Rows from block 2, named by matrix and row number. Rows with one number belong to one channel. Each number is 500 + 50 x the weight over the matrix's rms, rounded and kept within 0 to 999. All counts start at 0. Numbers have three digits each.
# filt: filter width-5 conv, dilation 4 (model.blocks.2.filt.weight, 192x192x5), inputs 117-155, a 5 kernel for each
# gate: gate width-5 conv, dilation 4 (model.blocks.2.gate.weight, 192x192x5), inputs 117-155, a 5 kernel for each
filt.74:549539525609452507523467458579477468474482628474479477471620529503539488461538593494469559506485588559509513482588637556480484596593538513556463512608486501508470617485485475465639529549561551463465460484473624577547571538447473463477460609470506456455647540527521495530542559552561448471507457570638463473476480604520574494458587466482455452624467500480483641488508540607566507511546470544468451509480584514467524536427517529485494464479487457589550529472537497433505576434497565444438520596504546466483526445550596397447547509491398505453482482415424497487421559543460519506477537476
filt.75:508547522592546478521543483482502461487439537482483498450514526551608579496517586578504514473468527595557520467453590572531494483553643508531500421577489507540493525494485498450509538598564569616481467490455512565599528566523498482504453519480504512443536563529542546531545583564594590498490442494532481470496439509535574560430567478498513442529488486514471526556529469493586498520564560495468469533509528503482494570481534533465448493485469394442575504460496584450493496470415516454380451598553535476459448480542579488440500435522508455482445531516464403521390469614487486512490455507
filt.76:483552646513500545533454459511475445444513516504480440506516536504539507466563550520516488522530500549530576636600614540512552573634593516503493513504545538485528511515498460503508500534576535498514471439516509554562628549499499474441511511495482428499494561535553530514495535564533503551570488526526497474438518513492483515539535498479437500496531507448517503529608654677647572534483507505531504451510509501508570474498445491557530504461473508524514543540567489487495534556495437508560551558477458446512483543497543545480421538500475395432504459372374474509498515534522432435491494504
filt.77:519482354362419448486490535527464480551566530453454532570530404458505448494386433492499523457501517511492368349421380375464507498481467449465490498498423396514492499448434522528501521530482413459439428549564517422458460363433452467549558522478469529529509357453510496502540539480402448408353400446422434437536573520454481506505504485462541534504454443521538511443435450428407399415492490523453437532530521532532461445511569563504538489574571529558501498473447435482555518483483474552477450451443558550512550502532507480461469544545518520532549563570601612581505516503535655632514581545
filt.78:575494478462402433552523517553431513475549591440520475522564503507496532588485512500484540550517519526608598488546521548564499507561566456550493573537454533469528588439508473527552534537555523539448517474539588566490550533538455522483533579439534468527575493509482521576548523527523500514523424527535446516473533580437538459545572424537469515566444527467528585525515527574489494538501499564466542478525586567474558481442454508471515452491487466530452562459576451444464489512522479574477526472463504493546523453403491441487438498547534440381429557478472468529474562484462458487492530451
filt.79:580633484557559465443508538538454427525505507469461553534533485507468423576513497494507589511526567458512552592562604584558599571606510501463520576532490503536539595482484541545542539545420476513475478569531535541558447467522462460538513525473436510517513502570550544631542529421459493549546533624523473474592544532538488481519586463444518498522471462534527538629690668640565478496531508583468476545543554488547467499470520490435446430504494477558366487528435470477538505396559474460498481503432497474507533416512496365520527491400458576463364368519473470489535517526481474437474464369
filt.80:577612553520501431442483504556438397461491504476455491521545499450466530538459407439466575545530477466489536569492429429524532485446466494486490479552494491462503554490460477515534501521472480503489447486524534513511496460510472441480522532477461482528561460422463481537505566492487505550583543484505485455493524546458432488513569471470477533550477473491529554507551534487481505506464517542493513476528537505544532515470466457510484486560575571498472483507481495463482468486493533544617483487446449496545543471466461520533559460566582590546442468522557537531602520525452512519542522485
filt.81:462466571479520544436436465496518500432525486518497458525501544521441532472547506457503529565547440529478513534487582463520521509505504540446476449542540486421563507515495452544516527469496470510505497450529494495494510468495511488452529504514467455523518529506459516518497470550463514497445488530522524486451521505536443550436590519454447537508528478448541509458464559493547537511418578440532506429571455468518539467462433461574407534429450533445529457528506495455447458500482601437500469541433463498546443483448376559446586501436504445453510460495510449485569514514419456483547408492
filt.82:384429424368432542524514490480632568556558549594546535525524456475384483510519502508503489475484500409506454538499377497440480543392480551534547485444594557524494541596548521553559382451416395416598550548556538379460459425448581538514532528572534499511504519485495524523363436460367400538510515463478578536540544520474469530501402595553522536538574540536502524467463470423425524519500488554570547521519564418478470476497495499551570457496502574486468466509495491522466518534561563475513490421527464451533561505470474522550488490515537454479541507514599519448499505479563470462518545492
filt.83:500468558598551544585528413488507548443392449540580481450472509477557471518522501530456500580531569513457544517518579543571499592554461554555525499538553544544449485517550489433475477450603553514537584500462483534471562537547537574495438466524568503434458592553589481500524462583552513604645540503514537589507459478559555566460546521567529438461544576522450456564565577687587549519549458508555557542436470460417464536529494510511533526533563508531499460373425515534419454487432480470419464537426482525498543505453474472411496520555515526566506571543444506447406428558450483556534563525
filt.84:427457507438471527464495479557554517502484509528474479476537448448407520587472458466488608466469376372502428530436328551518500427369465510467496463489499474425383540529498484479528477447466426463533483471487524436452442499515526491478483532547495508483539472418412488546426452492411468500508540388515530471478470539502411488504481542471482465539510475472405544505438466429322449470421427567490474431405529482529508539472527468549616468543537584420417446530484513493528540555545570507572491368493532519587578392468479615603558451521627497510529493513549488480562499456417539498545555401
filt.85:514485439443402489478514532497458475534538544504498519521531524488447449506520492495537500518496505440463539546434426354517488478495437474465529572473523500505488483514510521517528479478479481401505488515519532510458458489456506493519519531492491526537505532502489486491486467474492413522511497495389487486522528523448390490630481490500522528503506503511511487468441472462445532526477451500539521494466503547544479462510499461493575559515543554553450554562482441518504533512556478571623479410407500489517560577502493480628498521572567561468528546541525578548575480418513483478557564564
filt.86:427464497420584520507472515447556476472469325527471478479297512449442442481481441477444445544500392453394523482515346461500487418398443475493497420394549462474479312536471486479299457472386344526563478505521302451483467419523548470475486283548484473445325492473463459445437456414354516509471513424407536493514511367506445482462405566500468469365552467485462320465468508478487493423426510449544446441493367449520506507577513514545563539490559575461516463509517513560491528487367575505551507447560444496513572570488471574427572409584569450590538534533606504456497476531557472507516510496
filt.87:473538543574534517493479512489513471448489494520492463514534580542474500516577539482498487551667652558550544635569627572493621636622520510530531587543570550498520530534493471510525502553582573475534505477485533545573554556530532489464491527508474441516512609609536497540473531555553496499544518597586530505488496526539478503537508508471468504501531501467513511559677772574684593545508513495540513495522507469466512467482469446468481516426497557582531484488517450493446463469534440416548540511512408340490472471444365331495431397402430561450500412395389456422492529453473445419487466483
filt.88:542517516539477485465454519568446475471532645442475453501664524529570551510514566482513528502465559565608498480539584555522512646593549492525434519644472505455520693449454453498648586617643602509430473457503658575579608568495449474464498668455484430499680547527555571545591610622597520421404407576625442460439497607500552468490593453479452510661451477453522723501555548523521519544514537545468489498534645565524572509383487519523469489475462442532536562511576489406516485509572477494442552545515524551547499414535546426495492577546385487461483489443464524530500605506444479498513484501
filt.89:463556550413411484384451539586522385471531543507419470519565500447456533490508453475551511530426399469575497434461436427483479424424451481445509477502503386430511512524408467530529450476476466414532400429515540443452500485435519393445526541518399481536550498415420488541430457461447439454408436405478533411463521553460447465501439510404465537547502381435505549435466459392398481415375509514493403395506523483546538500441426526547452380486502512422481504536559535440486449499494409485495508473488471571477453375448502573498400478522526454486507437457512539501525473456423481520488425433
filt.90:454471476396492492457461532411531402438522425521375447508455465398459469435492445453499455407330416509527469367375459402466397408403498476439433474420527332418488399522391443493405460520462428481529370436513446444450445440472541392457514430551401458499385472391486491493456533488438477467345385462401527378452525465496483468486454565414473493390556364444499406418411401399472502401451501441517361436489420476585547484560495621541459563510490522476487479551510471551560500491467473532467486394496468647612503569577599559490453545538548518491514583636593538478543507426576469599602554555
filt.91:465401438476427539535550514556510523531467516513527545492518496416522563554466411510522515472440465463486540511447556516432424463442477478471557466483511478520530541506513532472506472443495511532526529536483512483372482549555521531542489524523524550473522430420514473461460406463493507569581530455456534548541483522513478549472493542545538494539533524540506551438428434385426511480503554516522507509511531481504441527481486473520471500519545520452489489480435545518480495535452479530502409501516485544489423440484473534500469594615584580515567570550516500487518393514449485553543444465
filt.92:563426440514590455552610478511451548556489489475546563494491476479531559569441458581536541517519578536534541427447538613582506594616565481526588526504470521561525544461536551506486510501567568549476545539491490511475534535566462535552494491459540574499504489514612585575553486553547575537504469505555467541541484469479510595560500439545567493472474521548503524614596522495476468517570544548485548568534540530469442507516550549482484465537483426464477523459416498520501431455475473563459389486555504561475486454501456462468533435408473487518435625557455433563547446498530503578503473449
filt.93:525485455443433486436524527539492520561539563510491549496583510446364474542470411486512530508456448401415516521473368433476486457470374473472555497429523465493465571500494541516572461438384512374507496539495581494429417490442506495539503578502483536521564468414456443474487444400486379507496571473493504498551502580454425527669480504477537538574513489528478588461462502508383482461430418563528494478442572522520449491451490471514625503529569619498389537542437485520500517547591480552592443385481475543534546459481505567636524490542538412427491457498487553535609438405484519523559541461
filt.94:497497556471459599551503469531506484498486557520461485490554536500508600530548487437465492511564482501594451456469491545435532536469516585520514431532493458476462531500467486488539520574565524521495458485490553534554512522510502473497496558531481502484568527465460498524534553541514516503469487395539504461480471553555510537395493514486494477527504451480472538459487538421535524489475574515492470502537512484527524581479448476564460440463487510402531443472465575455481431515453448393453508501530454489526559465536434567422411573500473517455574512499524469410479489596515511535589531508
filt.95:432447470444523507558502497416537511476469351533552493484328452452365445479467461442472446508547423438381464507426417456478429367441413485480511488355509540470485269530546477469320444318390417422544555484490335410413400466486531560480484309517535490491293440481391435418408339409419460543568517436404537580511507399523456483531358542544498489300526556490480296500460501504488474476448447449526531450452354465444480482619535454520544517534542558490491450447479489624511433453436546499525477448540509419513510596491417499500554456498582508585563554556554503493464453479581544490550490527
filt.96:618503439520530443527618512490420527550538497467536560533499517472535551549489484559586548566528512486478584529469585583602585464520506483533551561503476515551548507454521554544504544490492535512460517546527503590486487567536452518547526500414514576526483552536512540522574493494547509503556512582528450522553527497452496526584491425512582522485454528561537497689610496510513484505583538531477530561525514555482455460516528491429464507513552425458425538452457472542416459430493447592530406403501474489474460512432446452547497390448506528528378492562427455570504514436544491506468442481
filt.97:518521516563544479503468498500477467446458473512498472502499479455457494538440480469498554602567490503403561507531504513576596552548442516534476525516519489468517504509483480499495483517533553514521512480489492506525537542528516496467495492518501448512516563521483499517506531510546531615506468544517522527493491488547556481501573503498466502502501492453496500598627656585577486483502510503518503493506479453451539486510558535479501526585567482492473415414525479531470390412478508475455466501435473530559503484429391395486585441496539564615480474493464469441468540460440533533498462460
filt.98:475491482543435454477457418503520494511394511513492513399487472435461452534438409459439528522432404325419500477440412422547455415378416491462449406473500463493341487518498501412502432415427492466528500500328483444435436508512516494519381493498479509361499471436424404449415431429485452482444453381395529499495371506421453476384493513495507383498501478519360478517502463460404451419464398479493468490329453503520508638491504524520545513542512479447427521522522659505510503501573579552516496520476501598540606488457489537565588440500535592479510524525528534540547528625465494528463491449
filt.99:564500488581544506514523600493444497513437448444500543537489571574472474616504528496550590461560512394424500545543519573430453462465436495478528595462468555528535546454527536513533526487449491508440522546493494571534485510563439511536495489468507527532507494515519499531547488454515502487536581595545441514560528475485443502558492464506522539527432505531543492551540619575539519575506538585468540515512537530488466498543504398471526487434444499512362520518488505585468475426487506487510497494483495432469497456528427442605574508468460646556522472495574532482498489470462520416487467425
filt.100:569515413492538466514601572500439535591576537443528556567516474523553551530465520601519455508512588651519551532473627659541513573593511475577559526501456525580626524434514568565515585529591503485455518566603539528539541487512446527569566519449551603595519475532549568478563541536497490497543502597615450525559596509489552622506467452528606578513456532568614524550593540526566497517582605519467519578612537557469432428506474475454388459519550444501516536452427437528483464522426402574524449543529544492494409476443522460422453562550448453451480517516485467529486470464523510473495442467
filt.101:481491490496372470495481448539510480484475529515528474455512496405424454559487412474431553563462430426435519457454386356517454442458402453457462468460522451448383520543511458446523424378416449449549504473442518451407467475486528519464457516499478436426501498432451416505400410443471431513459445415350519525478454520445456464449487524508452420517500499470408508476468436451391487422470431562532482464422550485505530546502498579497602427505585514554358509508540529530500523479534502527523511476398475552551654552433471500542506407513555579535485530514542582512517551569515489566486614441
filt.102:517570540566537475452505449448441446437464476442445468486478506500519496471515514517448429548514548582525468542457553562552509504508495514517514492504452463512510473450466481481482606583610516467433445463489490553524570502475455455471475468470494496488463503486526494472603560585513473465548472528535454468477491493586551563439438459475500470451448470473477473509556602635608488471498505487454444480500484509508505533558540488513476470524547473542577475498491508539531550479431421455486464575556496476439453525510547488407411399492427450529464476510462496461473462529572527500485527519
filt.103:518464375429440498498531587495522528620537535486487616539499472494503455444463500486475481377445445478476480449541465408410464406450501488425472511517462494569526472484493615559498462490265406484498494634531496462461354446440495498604536502498488575546500403430499480459484483301418478496392569550453496485617528507493465429479529496505570549505492501623541489472416352359446415491547501453448484594525463506537461478471551519475517558525406488552517514559508482466552499466617575522555562531459548488466477552663533550550543549431485553472519497569568508519559554460511522466468507529
filt.104:434493541425329533457428512594535482452515620509477459517584512494434476484532533425458520469533450486551421493535445461419475511457463461486461477521498486439468572530472440497576480477463469431517477463508594465489478478449540486459523603526475435498570490505426459489465487492479408425466518451476522491474513606505489453506497542459443524585515481466502582392445516448409519486400462521512459416471552481467519495411487481562528433471511618497502507501523484437557495500467466442479589476467524429524521425524492552483396500512510445446549438456548527483459542505450512468511544476
filt.105:561504495565472465476517497582462546539534636445476503523682508525593520539515528527543565462448570554621470506507598533496425555571534485497495588623483516549516716461526532531683569527571565485443504506496666567516541500468451492511516688459498511538701519502567560572562506559573486445495467565634448473483515605473531483507574447480529509665454477504535686536523493535520505533610495586469502577510690548505512474395507485456477429489476402554491559518517480418486513528621438495429491539473541522497488422530532455525449529433443532445485459489422530549491535501451508528490522472
filt.106:484517549606573504588491497479516480443495466476510478519469489497633557487491559561492484486530565587562455431561670570513569636529566513541489467550439498507532499469479475513457497594607520600491488479522465485523616543555497488469511477482526471507495537572594568501515594615507592480490479539528517509472502467561647531388530478535476501481479510497530487553604559574672492504575571469462493529559465485437532504506550570508375498489471414481561448371529520488484515476428476388358547591532573491501447484529536497399454476454442532506516537462473440461363527515470529522461448493
filt.107:445422555501564560563474549496622602444549492602578464559500535551545516560509539514539553562516543559549590470539588629497456535561579540573470571502644636510561527587618483551496478476566493548623612472572511464467543495586622617479551503611613463539494543556544566550480489550487545658569510585539612592468575503567565494604543649621477549496681584479565522514506586569612601596544548514668646536549503410400528443504450495473478461542458481486452441411517435531494471470441490520398491450506456485501484444505485417479506530492466457475546548493477395497400507420488497529502481396
filt.108:542507551461454401408435483503420383346476503439404353460498461429403468492427397425460511478446410408493481448382350426495481399413477416368383449500462435319435511446428380480506499482482491484452413318452497490438468470469456420361477509419392354486511428427354407468492453512479484431425440393451442405368469504410401401486516458425384482511442413352453506505474472441439440415398400488459423333432502543583582513494539522571609473528487526500487529549584515478478495520562509537514528477483513478558514416491467535581494522496552510488502524543534514498507516479442527519569562469
gate.74:407487620445505607504509515476549481416551501544463417524506517514534532459599548496533457496462492529553480486514516568394444479460487560463451416478545505469555500529477401526503432505544464486543478402541511482531533457476544477410534510536474439529497505443445513525444518574458477476491502510534540464394550514546523436467462533465431550498546482448551506387431409439541561474503596492526461458556499475511564487493433500496435500445476506496571507521547512498472565558481490421490566549561476415440425490500540579499489510456525477513629452503515502431457508530490515479498459540
gate.75:361409577501470534495453514547537540400500514549518420490515490564484519480496569490484518588510425489546437496535530556450466509497487530489447469445550557443529532538534415492515444464515494480541534430504529427509523513486543534393491514562529377500505526555485501502429442513474451511468478491521550542437502550491518503479465564531406511533544530432517532346376478483446537526453519532558521409513520428419552507475455497555484402505461512492503428446532508488452534517509503422460554554540472449486479420454514590532427567496541503487629440428501513453433488492464549471487469436
gate.76:517528491442467491509555580544441498519537512451495543580549532557583554513606602554564520473488541559548487517525466482515538491500504443479520534535465505544566519448484516533512613554490489459425494523549530627582536507507453498528563537438491535561523513555522541496575533499503485365483511493531438488513558525504558462539544463495529567554453505548576548460487471473480523521537570539460485530574550569524491467445515521444474515416408429460511574539512455434563536483479468458491531475481543482397449439536563481458478557473502476487511498531579590531473489491434510452450498520
gate.77:462468486514480507533527504564484474492478519512515507511574529513519523513547561593568566498498471502562512494459523518464490495515517447496480469532537508507523606524513508501561500512520490447521512508511579523529536523505519518506498552511501494485546523512523564589471511497497451470466458513574522518503503556524556606442493525509502495552527521498512584428457428473489558542544569600542517505522610485501500514482481524580479449466450401433456521522494519480508497535446405502436388510500491528544441430508555588508447543596531499460583553536540597493450408449467485513552489494
gate.78:474404361464422529481584557523533569580497522515549567524522561528517574577538507528567572510507462533544497481458478479503485477520486560511549548511498519565513524496519547495516531446470528486508569572511521542488474548525519563576529525537540578529514549513499549540532474468557496482459472456435506552562515516537515570558481515523579522516512546585532520474474468474411522501531540586512526553523550485457421462477516537531515428480471454439417476477440457500529470520491464456462427407436494525487467479531485524501422539477488486520521513605554539445502438450511490529528472465
gate.79:489541502506618485501575495452541488531519432539492529505498637564551507478593483500452453531471537517512573568515470545460473425444467450468478492456583523563512484538501547519470460458479495470559504527513484516518475484464552498536528488536475539523476546507542483485459484482495480515577564509553543492513514486499462455549444540489569522467559497555509493494514494541573597535583500493571539581524507469570536510558409438402520457401408429485510512556542494523500447524523421543549544503524373479445519521486485483499455421494587523562476518640521499469546542508520389462485538506
gate.80:546510485542564468508521512473461500533467400488517542464433509537536514549511546558482491510506537471590550530529483508533491532534549468504537491441506536556460448489517522443415532534508574604500517547460422531532551579584480515531465432475523529467429508495545494524499509484583637535530524462412499524549450390443525531552424496529525460427494523547477438506458455473492525562564476517503541556463483519481463532574495441450527472493453473487451532486459488557502462426466422537478469479569486438459515494518515494552422532583524523475453483483502482506448466497597452448435520483
gate.81:411587535515544545536511543510557444493503456574490510531468593499536516496547490513520527562523499497505518482522495481439518475449528508486466564487571482503498478558467497502457401525501486566594467502504450468513497506561571485513513464556476508519457570511530528497415540507502539515499501510405576470501515447473505500516477545494502501461575495527520473378458422480471611502536503506595492522488473468530520498548403515476505500411475464482470501505534498538341456501493521452476550480488436499484502520399512524518507503535499546522559527472530497462489490434503428493483515524
gate.82:510534520461476507470511597582485491541568560485490528579579505499484471527576512521582559562508519492587428515499466590531460516484503472417512646590487478537556578482486486559564524473487498453480478518545570508477461462487472466497533549486476503606582559515501513511495432440463423429461495546639487483548574560501373489562479481460532593586476484531575585449389437404396490510534538560491501540535571496524475404415460345423431400432467509535505471493444378403459485451549454396482528469474478454508450414450440493539462468571571615604490459472522517456510497394407489461453443458
gate.83:530544509507467473478491491514494477480497518528501456494511532509520562608517463515507556502481437468475585519459469438521544557505466517515513461542530484422487503533493442493512482525596527510519479426492498497508591527526514493455498509536503466494518545508514539540483532578506518543534419326397516482432489500451485563471516525503477493512522496433482500490513473455398534494500533554527499472514525477517563533509476535568503474487513420415319494511519541534438510505423505578573431472436409488574581540497540597502522534532531537559458475515511499495519507536514406469507527501
gate.84:514582637470442464510507533516476507404561580476507426545600564608505534518597574521548523511569530522533467623559495578500553588542488450476495535526511560462528563470514425519575554518609572388482496400522613561538588535445473507405550597460515408546568561569537548518513529616553411386519539488582477475405524610521478487575471486496432566575483533452549593451478531482487538580490532533486537443549570511474579466377436421509515471382423505491501521517548430429404513514527433407560593501476457378489491440482487516526455535432504472471486386431487526465483548465453436388468509492
gate.85:499507559496465489495433495558501462384480532501460403480527510543516490517502532504461528465516503507525507474480513491439493511496508487481411461521522482432480528516467412484524450551562470481517455408495530491540539492498500465424487526495472394470529494525523508543442528529459471551434378489492509457421483531475523477453527498479413472523499459397475533434441462441444501507480513537498471421511536490504563537485513501522491481502457474504499519510564527480518512489474509490458484526488466461505507481551545524482529592545503522506539511484552554475465515537469497482479497501
gate.86:430463522512507521441484446476522497452486494503485475485496629585507506450608547508498454556536497531549573590551545520482445504521532468476493467495539504524528497494485477499497480450488496505517512485504500534528512467487526501466493499497468446484492557596479479510471473461471493414483539521516520514492503501458484472418499494442483504505520481500512497392493507518598585508516525475534475515528495484477504494485395447501464525391441516547580524493520523480460501510522455504456578610528451430466466516455487472447428526417476439453487405431393465515484534580507421437476451536
gate.87:629547515480540401506559549478437592574567515443553597597534576651554576495531575588578476534472516583495543544547485512560507510519510416494555596520479579579620493440570578585510578546548530463442549559572506590542575560471447545565580516430558586584512547596565598440577512537538515419514541504535431540556555492406493532551472419560597598505450574597588527483472475464490539579543586504512572552590534614517472453490464449434456523440348464442537599547503485482418521519415481587529493485551509449364365503476562573456504491471534451516400442475505499610509455462545480412440454568
gate.88:375443528472502537458519493492548462418497496542464434484490598539528505438597522500480458548487487518526555488520570559429452444469529520483471454484552522505508497531463428489494421476494459508551490444501496497531526476487549484435493498519472446483496576560494487495424481489463487465476484525520554491458504495468519484393473515458463486504547482470506496341433461504580607489500510484551468471501494462466507500496404473477414461419465481533566485462530535497450500481493508454449525623564465388430440498469514515469460535495492505480587459498437484469424441543489486440473398494
gate.89:593507465476473419456507482493413492518563514479503524535516556559496562635568509517571601479512472431481607560451523544497541468521529422451497460432491501502532532477496507509516481498483503501481498506521514533499470527540477504511546519472489509511500543560530548565510501473470486552498473449377500496516537513419447489539443471494521519515500503514518510498540468480472513530552559574457520526546543529510501531532495522485501492479455432414207533515492539556546465494480483624614480454508394481496496511575476518606514501427539530443391477572507494492555516466538405425488440409
gate.90:460565455443490532452496490475515476529570507521478544615530564561555567461558508520541446566499521617529595525471562577456533520515544485483534499523552493529634501507483528601513482550544429426507473518624528472544530464467518485549609510516480555562499490494514572550499561526438458451527505524571494471524618516429521579478472505476593592496539487538627523393485489464501644514561587509571495578645528511533473428482316498573452521434483498461610578548449489483455549545425407585556498531531417518492401543441545524381472600518471415540486407513484477537572499516531412491541446550
gate.91:437461499423464510509472488514506486466525497536525506537515493582483444518464564471430535509468534484508418538566477500451409477434461425462444453496519499481498493529505466498492466439449424461512514499522509430523464412499527513492526507522470465506480520510502451514450440454409434440399481476455516517515556541424438426447475544485468517487516498502527508411368448465450531562481466542530510466504514498531520463510493448454515469451391498540467498560534479491507434451536469540459560575493475446450475487458482473531519543584566603625625537471552552480488506506469514474476521490
gate.92:511458456532464458482488433500441511521425492475522517437515537522446488552484483504497526515512414363379558521456492477515438413482406423451497388449508548506451476488520515454517503440427489424483526522447511511490450520509488528513455517488520514432491498539503468483501461413479425515497481463376482535547472536422455507504476502532514451505497543515458493468457455450383520549477474547514544490446518526480470554522500468488577493475469502485401551525492542534449443501564590563555471524484449443493600557436452535646597465518569529580507554512472507522493464523496441463458502490
gate.93:496526559502436499498441495573469388409507572468436413475565438510483497543468513436426537438510427463493456419437513526380443474473467483426419445498463451395454560480430396478552462511526467441472426400478564483535518482470463437396486567470433395490550443520457446511453519529478428515388408489543475448421471572492520428464491502466409477553467417400481561448484475431430405437414461559406403360479556483494569538460526564567492433523442494528466506475555534492529442503528511453423550551501459471548534427560508544530538632493539500497571538508513562439424563542452517539508518449
gate.94:440398501478486504538557466535526537477431539549553505471558488483576506558513551597480546559504538435467507501522435478533452452419436507515525451570532549513459538532531486453526496416510490443545565497454542439452535485500544542483451542546544504444550501532564473512482420505494453562464462414494552581506449534542490502426500536519514462522542554500453534464471385407415478506566507530516518509472523427473533574469501455443503476553464410473465414474514575451520409449535486483464464538448461446469499438495416496532549483451555599564526585576562588426445483513384508481474486464
gate.95:379446548527500571472522484486556477421484499547462437487491618542529517464589519509498461583499507549520520469526619556468409442524549528468445519478582518504508498541470442487500473474506494505554501451496499519501542525492567484440489497539461423486491636555516484516453458480501489464444462538507557490451500497517497455398473544453456488499551477473509494357440459516558629500523505482575494492500494442468517503499415471452413480409437469565534465476526505495436483419443481398442507678546437418434414492455491465446445533477506540431585495512384474423448461520503481470469383482
gate.96:464432476524547506536482472443493515472441363506521502491488526519474432476499505472491495525577590431410513468478550476514489493505467470449444476435519547490468467484507489473446476492454418431510522495479463505488463462494513529495470456499530478456415499546564502485485498445412425491515508528456514521508506488521512451484427510564499464452523546495495463472494508514522534520523489503541549502466484484452496528546533487464557549494482492543484479449501517543420455403471441510514516526527450426452517518491436357531537491451559584621532613552534586491447464482494472502491496497
gate.97:592522457492567472532581549420463517543500400510549573533437526531540572548500533543546506544518522517501583569526494522545517460462545532571561546430504522532510451477511546510430565540466511616490523553509433555536491520613489522549529448497543562542424524576545559500578561512542608526557595507411486522553512430468550501557513496547571520437504538557511441530499466451506499528558552516505537563530485522486456480592520469452488530503484460447450519465426450567469443413459499591492432356504437430480497563526532494552521474513594593552444512638606478565492470410583454455496520491
gate.98:529532520528406404529467525590482475480509585499513492515565571550555546519544566534578570479453479483505586556578522437479511548524528474428437522546503568513513546481508501518546482537534523532513518492505556567554550532499494504481509558460512475524570498506494498525469514524536503470492453531491520513480504548464523448529607437528489525584490556505523565480462475514487488572542517534457550516503562504489541492433460475463497482506420408529480515501587495409481486510586513484539627600442510436456475447519555502573514544489474479455408459343430538489490552480420481392396460496
gate.99:510590443485567470417531527474467426558488411493439558511513542500523533486517429502569475602497501546508551554474470512602586454528480448400492499489521444549549490477438549502457509524481521452500447554506479541533483519489495442558511483489434567522474538474497542501510550476527501473516492474524495432558522487477445541554457482431579532481519453560540520475521460463485553494558540500526467568516504493598450450502433482499477523485528458394496493567462460501500486486477441582594454444583422519471434486422492515487512397448414466614430469617525552492620430435513438508507449490
gate.100:485453513546480488489538487549486548502483531505552508487533611581513538557560542515512573547563488479494541600556557474492473479516465515485512488500507581516495531493551501491545519425482515483498585496479527550492491495482505566507485539490534520486536548556478486540505417506528472436555556522510503575501476523454472511470492480507512484544495559526491533406461484534524550577503508582508572501491556520449482501471436453470488457413446511504419531486493510485402416570573494489541571589464495421435485509413418541563522539388532521527479482487465592525535497525489438458400450456
gate.101:496476487494450461512514560543476527507515553478539489498556607517497493529531531504574535557502427480485557585481505489504477444526491441414471559525527544496509554496532504506558526395489575452500559498492569544461495591486494524489496563476492482515564571543483487476480373458534471451487489528532510555502500584477422463558565478486498521568481542497506568407468502502481542558495491544493543483485556503487510468407434428470489487428471454483477523517526460419469436536581496479546508453488461443500467466466439530578550502441482532448465503443403509499492493381407473454452455460
gate.102:558541579505498474456492539539494502488510511500490479513528504497485557523495468510536572482427422491575559521549505540503460510501556471407480517519493489489535575489492480505520491455522530537497501477510530501492533525538481483468505513495467466506521502480481515550503461512521508535482547529528498486472510527443396481507489488472476518541504493485522557445431447442469516515510547573508508490534566514547535491474484493507456431500449504468481520569532494506522513519500462569571532482519506519529454395557532589546476575503564571528454464458510476549568533466487466486478472396
gate.103:544444455550510448569576450486435586553444478463572542458495491509539510544466527570469519499460503497478551505443478471535425456522444455584562409437464503540459492478542531457500567433478523488447540537455488513467487515503467553546458492465581555449481490504538505500560480477514486487552490453441452563545458486434525590454462482538546446477476559543456492488434442480385486508535498568487520531476529566430444557541508503485506465505496458454402576450422555551558519488441520583449372487490528514470523499500607547472511547615502530541463562543465512585437376584521483534489516493
gate.104:541472454467491447471517569503461526496516493485529505515496520519464511622508469481508540520512503470466561547428444513518468495502443488457494557440503529489490503496532491493494525465491499507491532501516498532467482497522479530499512501503534492517485492545512506506524460497510489532527431455399492532511523501443436516579459500536507511494499528493513493478489483417433495540508525552488539501504514495478500497526497478523486468499476472465289526500503477547537467465512480581539464447504432472529529524547456468578517488476528565494430528545557515499485503456515425482494496449
gate.105:439523547515520562433510476477512455415496483515464464491489598513505512458605493508494445566483511541527531574505561517470438478499535472478451467470554471517540486504456460508487493452514505502519485478507493512514518495492527469460505493508442438506483576517494479505465473491499500439471474519492518485485518491515454475440471524423480527492535464483526490362509488489567629459520524478550419503526493487526544500505370474494457529378499476574562507564563549500469516450564462448535535664533439473484461516455509453490440528496469487444578448502394473463517512556512422459473450512
gate.106:428494543499406509476420467618499457417513567509452406474557490579483517503550530461414556485527419448557506459450529493485462424416492512436421426512512474334442554517453388483550518537509429475500455400488568515552510489458499470401484569515464393460564500556454472563505522521423437515408419498520515453428502594505518409444570542475386460577504446390466551415423369401452495489440503568469453338481570450497564540450505525535481397504409490498463478503559544448581479485470476446457524531404435440545530473564507542544481603457617632523542513508560612384466580551412505510515504479
gate.107:494519543488424490479487476537523491537530577524494536525579575503643609577545510616585617499453443466501580483538512466460529481502533520476475467534525487557519549530498554533558471521528504477525491539532565489528565589511521494532523559522491529496540546492554556576490518514512461545473447461440518489525505572489503530506528516494564522553525489538511544479518401485418532489613556613520494581515592486517521520471473586477502478473464328374343502522577542480557543512452458536508537444402455552473540516568588593525493482449470447435475478429441469499517526547509417519385464477
gate.108:477496526441372505522507553537532531509574669510523495541608606574526572538591550522574570531527486439482513542555486487519519566495486504500498540482583552507534594539530500535598542487518498358537531500538661558513527540505535529501545617542527503546573586562523541538513482514480372522537513506506526526498540634524487496575493544524504566591542543508536608468472497479472552551510544548538538499527566466478503448389468437476504467402420470431427502496506425409481475527523469510538575437376406410488479483516505526569508418444465470407475485440531490490501519374423365364416428437